config.toml
noise_aug = 0.002
time_shift_ms = 50
hop_length = 160
activation = "silu"
depths = [3, 3, 3, 3]
kernel_size = 5
momentum = 0.95
nesterov = false
grad_clip = 3.0
Rows from block 3 of a small audio frame classifier, named by matrix and row number. Rows with one number belong to one channel. Each number is 128 + 32 x the weight over its row's rms, rounded and kept within 0 to 255. All counts start at 0. Numbers have three digits each. After the name is the row's rms in percent of the matrix's.
After each channel's rows are labels from the 100 clips, of 14848, where the channel reaches its highest value: "lies over" is the class under the peak; "top examples" is what is common among them. Only what is clearly more common there than usual is listed. The data: synthesized solo parts of chorales (CocoChorales). In brackets: how many of the 100.
# convs0: expand pointwise conv (model.blocks.3.convs.0.weight, 768x128x1, standardized in use), inputs 0-127
# convs1: depthwise width-5 conv, stride 2 (model.blocks.3.convs.1.weight, 768x1x5, trained with AdamW), a 5 kernel
# convs2: project pointwise conv (model.blocks.3.convs.2.weight, 160x768x1, standardized in use, transposed), outputs 0-159

convs0.718 108:108141156128136109117107127136119142130163139163077080111137085085098140102122051074100100125089085133144145173147086125109155117155121129144108113125109143102095115130194124210110149138139086175149139120131119163110093099111134130138135127102200129129094091136152169249107145165164177192130143121173081116170147128104155140130110045103078074132195174087142161117083142148146138146108
convs1.718 119:140091103081100
convs2.718 098:159128111156120135114140079049123141137135160088167158126121110133228167127080131101147144168086131175108146190181125142128111101040102150131112114101116117097059086105166106165117143122125186111156112156124079145142134160099107153138133125155126181151169126125165139173137114139122108144162101130122074134152099153080142062106104064096126182108155025065105122203073159092099136156105150159121146166097176105172095117108148163145109101153131134169113129150153152135161145126162153
lies over: silence (40)
top examples: note A4 (46); note E5 (33); trumpet (31); horn (27)

convs0.359 109:139144105151173092106164151146130139203105139117162150125120090145126116022124126102119100134083137140182136138093132102133141141086077136092102135134213102149173162076123072142176148130073159132132190146102114158135062066167115142161126143102135140126092157123109189143115114149140075098175117130116170071117124098132148111078172146122148140130120180135123160131092080132044157179114
convs1.359 129:081102161160139
convs2.359 113:120156139169144122122069110096125167124150110130144146167149141095100152157116150135128164144224095123098133124108127135130108153130158125119139172180071091097103143127089148075090115082079087097113095144200107156158101132139102124120117051045159146039169130176079117151138137162117119083097089140167140144100138124137133146155184105102132167158099079119201145139068104091118091119175078091133162143109213137135134076124111144131125093187135119158142141069106064107123109106122122
lies over: A4 (31); G#4 (25)
top examples: note A4 (39); note G#4 (39); oboe (36); note A#4 (27)

convs0.468 131:218161117104144144111133183082165149125150176123175112124083117118117145171110114161138098139138160101165147095119157116144131050112050106179106135118127131112128109133135103081127146121111160151090125183120092131170092104116120176123186071139104149119107130201125130150171212099127169153119094100088097176131131129130132151108130114160138149041064091129164138098158126072141118056125
convs1.468 085:124152190139151
convs2.468 112:168114115126178104127072107094148144106133105114109203107128106114105109158179143136133151145109168164181125091127186087122092158165170216126192131125150171147168175148181133124177088082100161091086109138151110195122140095121104131125095136120149064112102016159058102092127132177190102115112119080096080093087102128100143139142167171099085124141152103134109143080166131085131142124158172124164111120105101113141122153084101161117083159109150137178130125159136192137123128122128140
lies over: E3 (74)
top examples: cello (79); note E3 (73); note B3 (51); note F#3 (30)

convs0.712 123:119178127078149188125118111090102163125142184129133088165174169110098140192138122155116157133148107109067113083114138138073108130109106174130125108111153151145062174106131095152157146151140094157175138123193127147143182123127120161113120151132109093063099132122129163106158143105182138139100119137046147138062129193140118129116094193088123064104161192152134076115072123089114107160073
convs1.712 154:076107152163142
convs2.712 125:139084157106139090083132175173100135097094113116183115116102147178115104104116165082146140086169155163121104110135126179133141128117166160121107088172150046178109143130142104162136078125100104132157111130126103096118174129106102153123136128114120198095102144142182134073212143088108171105124105122151129063223190116129061114126145065123141117146199123139054100147169139094108139126136183148141100149165146097103171088119131108109110108180072091068113157119134136115090121118172155
lies over: A#4 (97)
top examples: note A#4 (97); note G#4 (67); note C5 (31); oboe (25)

convs0.308 145:165163133147125114108112113098102143078174145163104158130147111128146141125096099150157046126116149125181099062122169122117150153124070038196096153099112122131155134185148129068127141141163116089068152138140067165168088136173130135105134078184175156097139065128088107146155161170200141164103112135109126169088156110128069094122110127122127172100123146113164162133165097078161100125144
convs1.308 081:143168182138143
convs2.308 125:116106173094146129106157220143138143086162084162166160178125096098079101172163045098058137145097113121124097158102097123132140126133109096119128155138117156102151144133211131121135139119153092103179168132156096122126139110074162129071070137149139105149155103134071131140168136154082160101124153135151021161122112147132110123169153122132119191150115129131146143089182172118046175100126196152157117100147191118131098162141080148112092106102163141137128111090191142145171114117129105
lies over: F3 (86)
top examples: bassoon (100); note F3 (85); note G3 (34); note A#3 (31)

convs0.276 122:168138140134133171154086146142089083162147163101106098111145092137103104114118169217132124099120097139105151148124129153139132104131115110139107112234105067065134080190090135152132130119094147144163111104112182138124121161125172091118153167064137116083158088124034137099123099204154111099137142103122148163135174118163084150077091156154189121134113113078172092134148140148166093107144
convs1.276 070:139150123176175
convs2.276 126:069093115166122103110095108147066140075107092077084144091159158092151162105141134195145194171168160170105164183090171142125130122157151177120143152148146154078152180137150136146178126153101141089153163154097146160081135073138141165125083074081063134130086084134096142096129089086098109110069162109090156087111193120155084098094118173125083102137098096089085092138147124159195118128158128104146129119087115149132122145103100106184108206169153135133143125106120116129099155114155158
lies over: E3 (81)
top examples: tuba (96); note E3 (81); note B3 (34); note F#3 (33)

convs0.647 130:173117146156085170163088171065136181077124196130108143123088127109137145149114112148105168127122123118170112119134183137138122102103110092168142127189121197112121110183118104051103155154142156149107119196071092138138103114119119165099176075119092098119070152163106133080139188091103146158078114111111118148105148126168114099166103162136191193116107090073147101094136141110160167099093
convs1.647 060:161167160159152
convs2.647 123:102121103154136132142155133083178120141093105133124102062136129113152113160158150118156133147158181117147137142129175099117131151163191137158166118091103178107122158157179173100199115145100154130143119064106132147141126072141178157089133162124150073103084048097091038120158123087173044076108170069104068113060094152113104174159129163099116055133129154088083080111173122107141145113128158124148154139143103124138128156132084165114147166151150130157170121162171138122131176110118110
lies over: E3 (66); C4 (27)
top examples: cello (100); note E3 (66); note F#3 (38); note A#3 (36)

convs0.271 194:151101054167122151126131154162134126078135103115067135160226120102138072168211115104103116127085106177162105097151135140160128119121122112125110118147151150104133113131124148085110137105153112106140145115184118127078123131140131110165112180100137155136068138085097149184099145123134161139138169133094144132116110125121145129139090135098126129211053083188228125110137136137106092038163
convs1.271 217:099101090089104
convs2.271 189:149108132106131152190191075154138202109111099147076149111137165157106074135134184097086134122145141107078144121094120167210056119102123077097169085154139136168073122106168130144121082111211138137125104117110111169108071118202119180085090187126153156165097109121147115117075126109088144109176121092163117162114154145113130122154122172077192143143060139110094161158162109106138131127139106115099182164121127060141090161167140144190132120109094135128111133139104124130139108093092139
lies over: G#4 (38)
top examples: note G#4 (42); note G4 (31); viola (31)

convs0.325 103:123174126135119147188093114105150150131107144150098114089180091086042132093145161182060084189151126086111131128132116105164149169094138099113169099108128051024115100119080142184082087168169115134137126133118112166184151142108133154201139123097098123158051156148146147130111118137145148157145121152099142103145141083114138096129101100194175155120121104131146132132178118125129176133117
convs1.325 097:107083109087102
convs2.325 107:052129068155132157099114094153152181097146168104151132128099129177124107148106168089116100056129147141176124153091040149114135132125109127135137113103195120148099115095181126109128125072125119123144164098147101146131117155059101118077112162093129170104078148125145118161129132113140198134149143134177153155107196133137164111102211164130139080114149126122084231143079134140052171127100148096134092116063122082121104119106127171134113149135123130144101118187122189167124104082111124
lies over: G#4 (39); silence (35)
top examples: note B4 (63); horn (60); note G#4 (39)

convs0.123 100:128143153176153083118108109095113116086142164089130153044086128120114097136186133106100155124139146125115142134109111093147168090167109094130106168091111201088194194139171120149135133155137136125117078114117102085068112099098086090073123120105115182132137166148167132190210085211149113119184124110126095106126141148130132172144054109134129090146096115114139173133158189123139154147097
convs1.123 142:096090083126102
convs2.123 097:127164091148215140165168164120128144082140160098126125172113146162181161089173183182123118128149144114130160171096167141131174138123100162125123141109192146185131158191131103164121114136134188070155145066087118083080111126089147115128112178168093105151187103153087151159105129173168113105125112089152161063176090105132124151097047138109164152121068111140141129082178143111161100109156084125110149122118160098100098135162140178110074133121128112114097127069151108077141129075104096
lies over: A#4 (34); A5 (26)
top examples: note A#4 (33); note A5 (28); note B4 (26)

convs0.557 095:123124152093121138126097114095170131085128188077199098185196137177091148117108169085107076153106122096137137116113147118140111153038120185130144163138149168097136149129155155140099050131124156177122145176092141126098162109094082150113148154164110098172118146171099111164089162107103145096136116118053168154179120137100133119139091108131149135109038083144139109129129152116174179083105
convs1.557 111:184147100104114
convs2.557 116:168111074101169147084122181135139122189148109092120086126141161161140087092105164131181135114128117145132092151105128132168171124084116118174175108103148172115061100127110193180119158121133103158179185099132189114138110111183109063143147112128137181168142090133201127134127051054117099153114105082124099147101110149124109123186112140137115145091128061181101140122095089127114092183144139098154051125122100114122139102170125098152154166167093182099125145085091104081159129114097147
lies over: C5 (44); B4 (35)
top examples: note C5 (54); note B4 (40); horn (35); note C#5 (29)

convs0.691 110:095077127147127136113196074086066157105082086078127129183180083137130134152155118161133177125170176087141153125126089136178111213183106120092102173061095070110118122090093087094121100109123111134165102164147118147133130131081144102102146098167109115137117126173146115176144105144103153116131119175148171166110165129131136155151202180123115105108149120060113100181154095117130142098170
convs1.691 048:132156183163138
convs2.691 100:075149162127162186139084143053072127115154140087153178170138103089138150104114064086168135062170110097153112118168096125083139186112122180112123173139138141144137156130113105117095158096109120158133209174105154126098123129118098167151114150134137135082168144103127188169128115090124101159127128135092087129091133176153196123114150141094148133125110057156097081067154150153143147149045168143091102126145125187159149079123131166164126184144084071080143132188122143116110163121153128
lies over: silence (54); E5 (45)
top examples: note E5 (47); violin (40); note A4 (39); note D5 (34)

convs0.411 090:211123139082108141122123117195097080082159186109140082121096143171140094115158128125179093174140140130183139124080162137154160096130172135156130102175154123135082115115115074149112154114078156171120169168137074135122108128061078117156126124101151143050124125108132066093148128167095129075141135074118137173122117150189114123104164123170098059165128088087190141156124165122141113138134
convs1.411 118:100102093103085
convs2.411 096:156122191157164174155176143129163178160168158134138094129096147135120157103165114137135159099131142146162129101149101127129076137151106089119142099161123174119127102100069112104130130129092158146166092080174150115161159141198163178150130066113155131106162112051125154164128077106139064127137143135092104107129069060109152080098080074096072101134077065092090105156114155089171118122093145110078110139151102169107168111154072149110090129095156151127120099167155079171151109096054102
lies over: G3 (53)
top examples: note G3 (54); bassoon (39); note A3 (39); note B3 (38)

convs0.436 102:165099108100123135164152143136071063123184173109180072122102138173102122149107161137221158126141080086152152139133106167153111167119207156123137204118159118093118123131152112147096140116080101168112149091156125120109188097105088143185156138085094141142133119131153083124134110130093111135107162028153129117125088120158116106159130093088161132106065089106125186099137171095137105167113
convs1.436 141:108102095079106
convs2.436 109:120094150118135146134121131101088157186135145116156142136157130109095087103139069146114107112102142070096057182124143124159115085160117102114147121183137126145183166133209085126130103072133166163110103081133099149124137135147109186097104138055147099093151088141137079189114085113096120134147149159141138090127181166146156105085147165100108145224160134147082159130120162180181156138117139095087137157181133132113147164152120205119169104111212117095133094155121129156177073166135090
lies over: F#3 (35); G3 (32)
top examples: cello (56); note F#3 (39); note G3 (36); note B2 (32)

convs0.200 092:170104135140123140097125138173065093122133143167127125167093160078139105140105169146148102153161159132139075081116088114093125118132107091108110167103110126164209114111107097137090188189150100159117126132168161103130132162182172126155100094075149149083131138123144145127195114117106092091128069161135207088126141143070122099104113144138114202033092097130139107120139126139107209143159
convs1.200 118:113104129166182
convs2.200 110:138150132156112172139144152112094079148162077108115100100142132068156103195090179102147146150157112117106121094142077072172104119104129120093168096160152118157137076107062155103067141153136109097087086156147120198113117140178168143118114158160108150150195133105160161159157171108083122109116122149043104154151145152106099182137064114166167204173153137123114110112114121141128117167087105085137094134136151094184113129113114071110177116141204076122161139146104092167107178118155095
lies over: C5 (76)
top examples: note C5 (66); horn (43); note A#4 (27)

convs0.674 114:143184130173121131186129105095146128142117121145135136120134195176104128186161136103054101237138082146088191104103116111176150106113177129141147148092072093096135086057111112168085125137095126165115078102130142133134142140133129151150113136085116143142111134162104121212113073096142137097193065176083115119140172102111139173078122103138133152107166072128138145137116098131095107143143
convs1.674 123:106101090080121
convs2.674 107:136098156083102092139083069140140126152122176086155109093115161126120181116153155068132107143204122113191166177103098115115128165100094109155133138138127198156123086064198122171130105085156154163127146135172131111131123165136111100047122159146118070111110148120153109128107107110096084089109073123168082193159118190136134153096149114170141145105099191118104165153134133073134169158127139149124099135142113143124148141097152127195136086143165151206155130134145179137110159053154178
lies over: A4 (60); G#4 (40)
top examples: note A4 (64); horn (44); note G#4 (40)

convs0.454 158:119075149110125118140094136174072104078186155140156136109141113076109124167137145135178133063098169142204168143125132171162145193139255168121150130089104080161148107104106094128158137128098127119099138139149097135133165097103122144173183184127144123116128097127108071102113065109105158088099178104090114089109110144180133136153149116104113101120131124165105138099090191103107119086144
convs1.454 228:093103094093098
convs2.454 136:136164080116064083114149116146148113134168148101181085191176115075184122144118115139134111093095112142148113112182110089129128128160126144122097155094095189123134161122178166134121139132091137113109117075094116145130156106138176198122163084157135127099125125078125081128203187103083162120169148170111110061126109199106147144140146207098069096173160087112134102198120122126158131170081163105137162145108102103118128139119141155095120099164092144135118118124098155144066120227128098
lies over: G3 (52)
top examples: cello (62); note G3 (57); note B2 (28)

convs0.711 141:152143112118137102145131163107145169112187162141137096142061186140144180138163195132179195093140143138067090139108139149168138112158113132118149140134115195132069097134116101161136130185086134112148103133129145112072114178113111173089079101108136122082053126114096074072143059098084094129119106078132163139132144145110119094075170174193145159112144063109167129142142146108155148127117
convs1.711 088:167173166138128
convs2.711 120:114147124112114092169137092102119164121064116164131098108086120141156144093140115178195097148135113143160096112138144162106137137093131170067111105074085117115182129116141147142154091123096101110120049097116056157102173101148132153070182113133102101135099153099122137136125147113097142086187157075112125142133128147100167150123144132134123093184143140104082147155104115126107088146075068064038146179140161109117076103185164151174160104126110104171123185112078179155171183190134149
lies over: G3 (68)
top examples: note G3 (89); bassoon (52); note A3 (52); cello (34)

convs0.262 060:141106138136155166134144109128183130152109143095152180047128126158140068140128103132129188153123148165150102137111122125089131114132144147109127147124175133170100123133105151115143122166117109115193146186123134167138136111142158122122085131149060122117159139123115115074028159143044019196114095129118120131169112158085128108088121118134119109062123028138162173130138138103147163158152
convs1.262 107:119140086089167
convs2.262 069:144085096098169126121115107090142104103109126140054131136099146163061113143080082121067123094148122187132128144092157083117142123163222149189102154139070130111149168104097085144190149059137079163105118106057158153132111119129095120092127116105127145176159199170124081077176166127179154164164076147161110089110120092183128107178168136121142127114113150159094122162169122129083138178128126117109137114143089176154155175131110128101101096085116136131131077186134108139124142073115140
lies over: C5 (45); silence (34)
top examples: note C5 (50); note A#4 (30); oboe (28)

convs0.166 099:165129144113115108121112148096131177136143130135139136136129136093084148140144105161164083125133160139154110159192138099143116079125173128152165137173141164137115166108077138103142148145129180189102152087061073126035147156115057164103101083123099108128089132127098143061131090144106092105125116112080095068164097112104129128065118171217161115183180113095146148155167171134168118145166
convs1.166 072:130152161176163
convs2.166 095:139158088161115172175134125185107110123105185091153095137127104125183147117118096160143098164139111150151103142156035145125156105183160076161108098149113217144170134134114129095150119101130074071146078141069079160111114094086141116132183137149085123133161095148132108071077135134105158131172165185104130086174155199178144099110127156164141145112186118161103130167066128103160125104115088125087117108155136140150140166114122126138123173160136107141203173165134145138180091173155092
lies over: G3 (75)
top examples: note G3 (77); bassoon (76); note A3 (39); note F3 (30)

convs0.301 127:157121105130143158110126165090121156101145125139095103168130111116134142135145119120183059148127163122115116128119109108081147124125122093163124153202124156158117125172142162102109127073140124167102172161179130089113087125161094088151096111179184163117135134143133072166141109164150100117108125047129080138088109160136071111098186157090153161138148141111174141073149131118196013050151
convs1.301 070:160174163154136
convs2.301 131:122106109130130140094132128169099089057103140130156115136127150142085147190120143154108138124093110135078127209167122091146094094131136140136126154077123091130109131105217151096128216114144137132161145076119078171058174080100120144135094142112136136079189157133112103128141138169180166127098195175152052071117163143152094171160124166162145100130192109143166174138140111156097144072097134127153078105113152128128074141124110183084143079167134148107176126130141149181082124112140142
lies over: F3 (89)
top examples: note F3 (89); bassoon (50); note G3 (40); note D#3 (29)

convs0.14 089:149172113161162131104131152110083104202120139121118136067086118124113128078082087098059132104091071177143134183110151142156105098085115123093145174158165190136151165146152174159148103178123139092161114091073124107152082085093136118117099114150181167159068116165173130190122164136114155109120095139065091132177123146158183166115128121111132083183132114115132151100112102128066136174128
convs1.14 112:101095111074119
convs2.14 085:070147095125111137081098111090088123076043123102077174117072079132181146101111134105102128121148133190165085176121102068141133092087116155093098107123084181178140158088093108156206137132121165097144189171139060177118148106128127128138122151147134141134169117094157178100142141119167131146137173124146106146141083088096144129095137091072122141096182075161115168150125160122168146106185140165156158112139157107167136110154147134131136122036099106113096140091066118134134168135135083
lies over: silence (96)
top examples: note B4 (73); violin (60)

convs0.759 109:088089116036099157101089119153155141108145143140195169100115115124080143117063109132177140086159083159110084158087097138127154100130127137129136147143103065200073100089140145153076116118118142117072132146125152135129127102139175113134122143154135180133098177160094136177139111141147125135173078144122139105172165127115133169094117151079131093093095194164138201124181131134133067124205
convs1.759 114:103068114115105
convs2.759 096:145156138108089139134095107127171131168118132211170157106108132107169135107132174106178125138077092123139119133115104093136101061096107143131147181131123111090078067085152121141175152131112140133139142176166129158099157107149164136090121106093120122149075129101167126069165154117110138137102106106142071132160086133125173159171143116160111084102173173136175182122076133083072152086107169096177115134059135165174142128086197199152157096194082154123171138094111118120083155144151193
lies over: G#4 (55); E5 (41)
top examples: note G#4 (55); note E5 (41); horn (28)

convs0.646 113:132128106069181143125081112131157123071082128174175181177088144161169113078191121191107111137089154146118158103134071115181192140092120206086065082138137116099150137083094081132117114082138087117113114139188120149125123149147105168137125112108154160088090118112146152204128143136112120133141123134118129163136096148139144099125119164069142166108120146060156092099129129158142193131074
convs1.646 143:084088147157149
convs2.646 122:181071064112177201109138192099139116094158165130118120108099153126128150134046062165143117103167083119127105145098146097096111133144169080117163121138109138093090158094138125160143136096186146134130142186136112090154153150113125125113166118129108081116114135171078121165172094119131132186098100152192108164134092152128115144102105149130091169171151103127115141243122097102089092086109122133155143102099142103178095191160136123116087131133138157111144129122151055095135124128229131
lies over: silence (100)
top examples: note F#5 (78); trumpet (65); note A5 (31); note G5 (26)

convs0.463 144:108146141117125098121134137156111131106147173127163115154102135095100120118035112136097176163146076162072145141122116159133116180126137154186126084198119100088097168160161184167160123067169079094103127069136155078136134147099108156104124161110137174136099122148093110098159169099161138144133116164096093120166066166141073074168134142130033105141134137154134124116085210142130109154145
convs1.463 160:176159127098097
convs2.463 161:104226158159146159075125070136127155184147121128102131092185141133187179194129069128173112160111131153108164114101147117130132098113186119115124129143152146097112083083119103064112111142122094133095124082124109078147149110132149124131115131144104147107143157187114147207186129144173058134113100125106146082162131158126097070175087165150165144130160134112155183145160094090057114144059120114123146145114154146154122126142098052072163137150145114183126141156110152111088099120059138
lies over: A4 (43)
top examples: note A4 (46); clarinet (38); note G4 (25)

convs0.59 095:141090094109135155154115114089188129096172108139112140147074140129129124155136066171079151118084122112141102130081079227188095118105178112160118093145182103138100112121148155100225172135116115106108117096144150113126101167146111114128155124068054103099139193212182126085132143132128113138135171114120131130112192133176143117164131124152114132112142117158147141112116042117114109089120
convs1.59 055:128164186141146
convs2.59 080:134115089168153136114130151080140131122136112149094128108113134148164115100114123110185112184143161172161173138134073138122146135146144156097152091241137114137150148102128120064180129112105132136149108114119122166139142174122133120125125148098131167073007154090063098115207140043174108170148156098176145118122114116160134102137152126063124116127198147165180123159089126190159140102114153057165154090106158127098078146098170071114115156089093113139102127130111116139119105112124138
lies over: A#4 (99)
top examples: note A#4 (99); note G#4 (52); note F#4 (26); note G4 (25)

convs0.394 124:095083143111144094088098163139119112121159169139242151136156080132109125185091098129147141114103098157061079128106140180133148167114185135062113138103145131177139122099178123156115129121126146130093147178091126141107147088118096111116111171118058176137164110160173093135133134110123155176158136155134164127125115128117152097145082110164146096145019123088145144175141169095148061089108
convs1.394 149:095101084099105
convs2.394 141:097172146149101181144135076122098146122093135146158140128134128115109112110100137145101142118072153150118160129142163098141068088100156163082144172106125074151147169198094104097150140106148119153121086155099150117113121099087122134124087148151137122108069133144138127140079080145066111107144152015142088106027111096117176211180141132111167134056153114130068134191149123123133105156128116124135197130144120198153136123099151156172135192102116121087176152109146179116101161125119144
lies over: B2 (28)
top examples: bassoon (47); cello (41); note B2 (32); note C#3 (27)

convs0.652 136:166109169097097157128139133130096160118107160158137129184138118156109173114141135092172094119141158086092120143118104108091150154169124182094108164162103146120165140074174099146157100113168060176099047107203131095118163142150097067140118151084180148109151107126103145128167152133132161139139050145080131115150127135125172074081122094094120167085140068152074069162177150126126164089149
convs1.652 123:084104142166159
convs2.652 148:131121170110080157153154140118078121157153099121109161127086139163144145131070103064125111135047183188127110136132062095195131131148153100158158182126146146071060172147130120071148112194156104149095098091168085151112109095084107078167149112160099126143117118124118072188126129126116107188126113187079132103180170150106120172152051150135160109144144163107093096130144111137162133158122107158122107138090171095153124076138074105055099147085109096136135100133117121134109140168174130
lies over: F#3 (66)
top examples: note F#3 (66); bassoon (59); note G#3 (36); note B3 (25)

convs0.296 160:123089127159143184142145152137099115125139167135046053110061179228135111081127189124194140086180098097092111116141084153112166112110084113126125160147173101126118081116133147074149130102122144164104119124098161118155127146133181168115115126149102112140117110149134136168143040112121119117134077164125163146176165071146174144117067097127154125143130145115125085090167108162143125176089
convs1.296 078:113137164187139
convs2.296 135:158074111184195076195149153085167150162114096099101140109112118147122116098076165166111106108130163142077118113100120126138148136149114128147100164125078071064109110137098105052120097105087071105089091122145144169140079097142149119142129102105052164163141133107162152105078128085137131168124116171189098078144134199182143102126092102130125104110114130112208073151123124164144110149146103137075158146118155114119145165179117105131099123137105160148054124165172108170136149058157142
lies over: F#3 (76)
top examples: note F#3 (78); bassoon (47); cello (47)

convs0.522 106:083077093120106128095206114098112055177078137063110141102099101128087144150117129101124146149138129162096111104105144134085119094127133105081159150132203143150156158064168138123169137158069102100097175127160097123089138092121129113147125107164146145167096160170173163160141159064110155172201153154128161118113105150188155111140129093131082099123153182117139154155053128178142100143108
convs1.522 110:113098089079120
convs2.522 111:055115076187111127155106137114090171130085166175162094126181081123142152157101151084108139094100082132127116137066088092139132077114123133124096094134161163154168127111141101127146172094098194134114162123143103115185143172098144093194133223123111133180100091129109115115167158163109094135142079087069137137132148128124114157098132131151130158162130124113078114154171194127161187098137148112116202137111183161132134116128206134135166122093179119140082172161163129085125168166104147
lies over: C5 (41)
top examples: note C#5 (55); note C5 (40); note D#4 (29); clarinet (25)

convs0.219 159:121072134198131151107071101107131105178120139124107092172152165094171103161117179156138123131095187158111083104161178112117153130079108149136098185174125111091095113151100121106059109128148109140120152126155111124112117132114078084132120186073155159144080113107173190123119089139157185082103086160116107134163089102134176178158107119144103118153124050126166156109124137148100112226121
convs1.219 189:117092084103094
convs2.219 125:177153187110139128145186120102133091107171122171135115158114168109121133145141123128096090181128130110100098165132132130182151132163116090180107145100216094090179184121138117156121146136139145155146085127095066109112133130079171099098083060160133147145155137164144165165071167160111089133114162129127120130143091132129149052091203147171104178125144102094202144095085036113132149081127130195114090141104151119114146133132105158111191132110134142153137125193164190108162116117110134
lies over: G#4 (70)
top examples: note G#4 (72); clarinet (53); viola (34)

convs0.390 107:158163109114125144248107086161157140143148130095111083177069067098140170145146127156062132137114131137148105115099104112173127114132103115144135080150132123154123129177131213177096174099166139089108150118105184113146158093107172134112099088150117069137091129122110127072076047123097099160165079143109157118167145114106192123108135128193105134141124141116158157090143094130124125175122
convs1.390 088:189163139132123
convs2.390 095:114139094161137179127135178157183137183139155182126138150130135117150080160131079134132171103109123120131113118213181172159104118141154158133187211122133159088124117120143172081127110120079158142123146088160129079134162103134130105139118164083147082106055128107097116088142186073187091086122045109111124129123125183144093076150135184134132124149145140121119120194151105176145089096109122116116158140183126120112139178172158132112157186100126160150110126053140168139186089124108168
lies over: G3 (79)
top examples: tuba (90); note G3 (80); note A3 (42); note A#3 (26)

convs0.223 102:089079102132132129076121134096159142103125093140089161197186131114164096186175097068134173089128104164107098117098110063121117111091147142056140127173105134040151174119094113141073173125139135087170174163160134148092135130167108131117127166104124143092116132146149150160167120132108174146135096177143119099107119109130137102148136084159155152192137160114196163138098171109093048101140
convs1.223 107:112088102109081
convs2.223 112:151140108122119136164174132152173118122161169114192127173179133122111122167106103136017125170082086125112155083149124098117148136125107114159078143176131128134155071145146179157127139169115109172176133112133151187147130204079207129103167094084063113139050125115124121101075100090105084155120130115123167158176095179150119103138106159105156097102150111169095131088081140137123171141099160132093164125074060141131081134095136123143126144128096094154120124104086109072099164103161148
lies over: G#4 (64)
top examples: note G#4 (69); clarinet (65); note F#4 (39); note G4 (33)

convs0.688 102:165136140115114126162098097056058102109169124140178071101140168104140145111141105119156087150128163117129179059128118158197139075154105098233130108149088125110098094153193148146115172143138103180132110149164144201099119089135133192149090144102113080163106177119094120097148126155142109131135112139138141168180097084079108129130164136102126153054101093103113125106140140095146125164122
convs1.688 113:092090101092108
convs2.688 095:075153114138131098099116163120134110134097088127122120163078161177171171098161143144126123134038104130099138109138141181161138123148095108154137094134221145111148086127118196103115119062142103066098118136149136060127088152106140123113117096108092138159132059198101102142112152144131139111142088204169151110112133135162170122108172071177092131097119112160132141056103105133150186175094130083129121067166077142129163109062110167088091122135166138166127090121068112111112095154129137
lies over: G#4 (89)
top examples: note G#4 (89)

convs0.369 149:087097079125147086118126150121170142109122159063143115147115127088093113099119128141165100117125119049125131132194141143131141174187099167114121097083083185179143146129086124168161134124121106100085118114091130092096087209072141130095101127128157111117182130202140113157111109187100128158173114145172149095150118167113029123113093124111168162169155128146161160065181144128140110147136
convs1.369 071:147156153183146
convs2.369 124:152124200112117128129076126138108149071118103003076091173119137123118068135181170120133102092161107095168143098092159156147129102159106129108112119118098139145118084130164153156092090146095143048095108098141117165119114107142136084123099129193099104149085113116098149115139124101094168110164131152068178133138108044123131150092098113172130176073082090173161102136155149125028123088161103063126117143169127092131118119149111110107145184147123127128126177148143179139127121124163121
lies over: C5 (94)
top examples: note C5 (93); note A#4 (68); oboe (37); note G#4 (27)

convs0.464 173:098142145141156141077151084134130088132148092150166144170128159136149131128197167154133131138127197100158135086125123084069143120127091099165189118131099090147063129082122184120138120089155093157101152158181094114180053093118101157147134082167115064128137134151111172102126134097074127132160126110109125084119137140142162124137152124138080109127093109197152192057192182127069140107109
convs1.464 108:142130170176156
convs2.464 152:112177120148108133119137104112092102142130171117163117170116152144159135149106091178083186119139134192072086209098135181131100126122102157140159101112182115013126131156118080110125129089156130173091126121130073113129170166118130108080116132175116110160148175067069103150107090119118129130138137145114178103098142149149094112159176175103151181085155021161124177121112168147157134145098138079113138170181099065124107133138118166168102133100133105124128110123079142121121095182121126
lies over: B2 (38); A#2 (34)
top examples: note B2 (40); cello (40); note A#2 (35); note A#3 (30)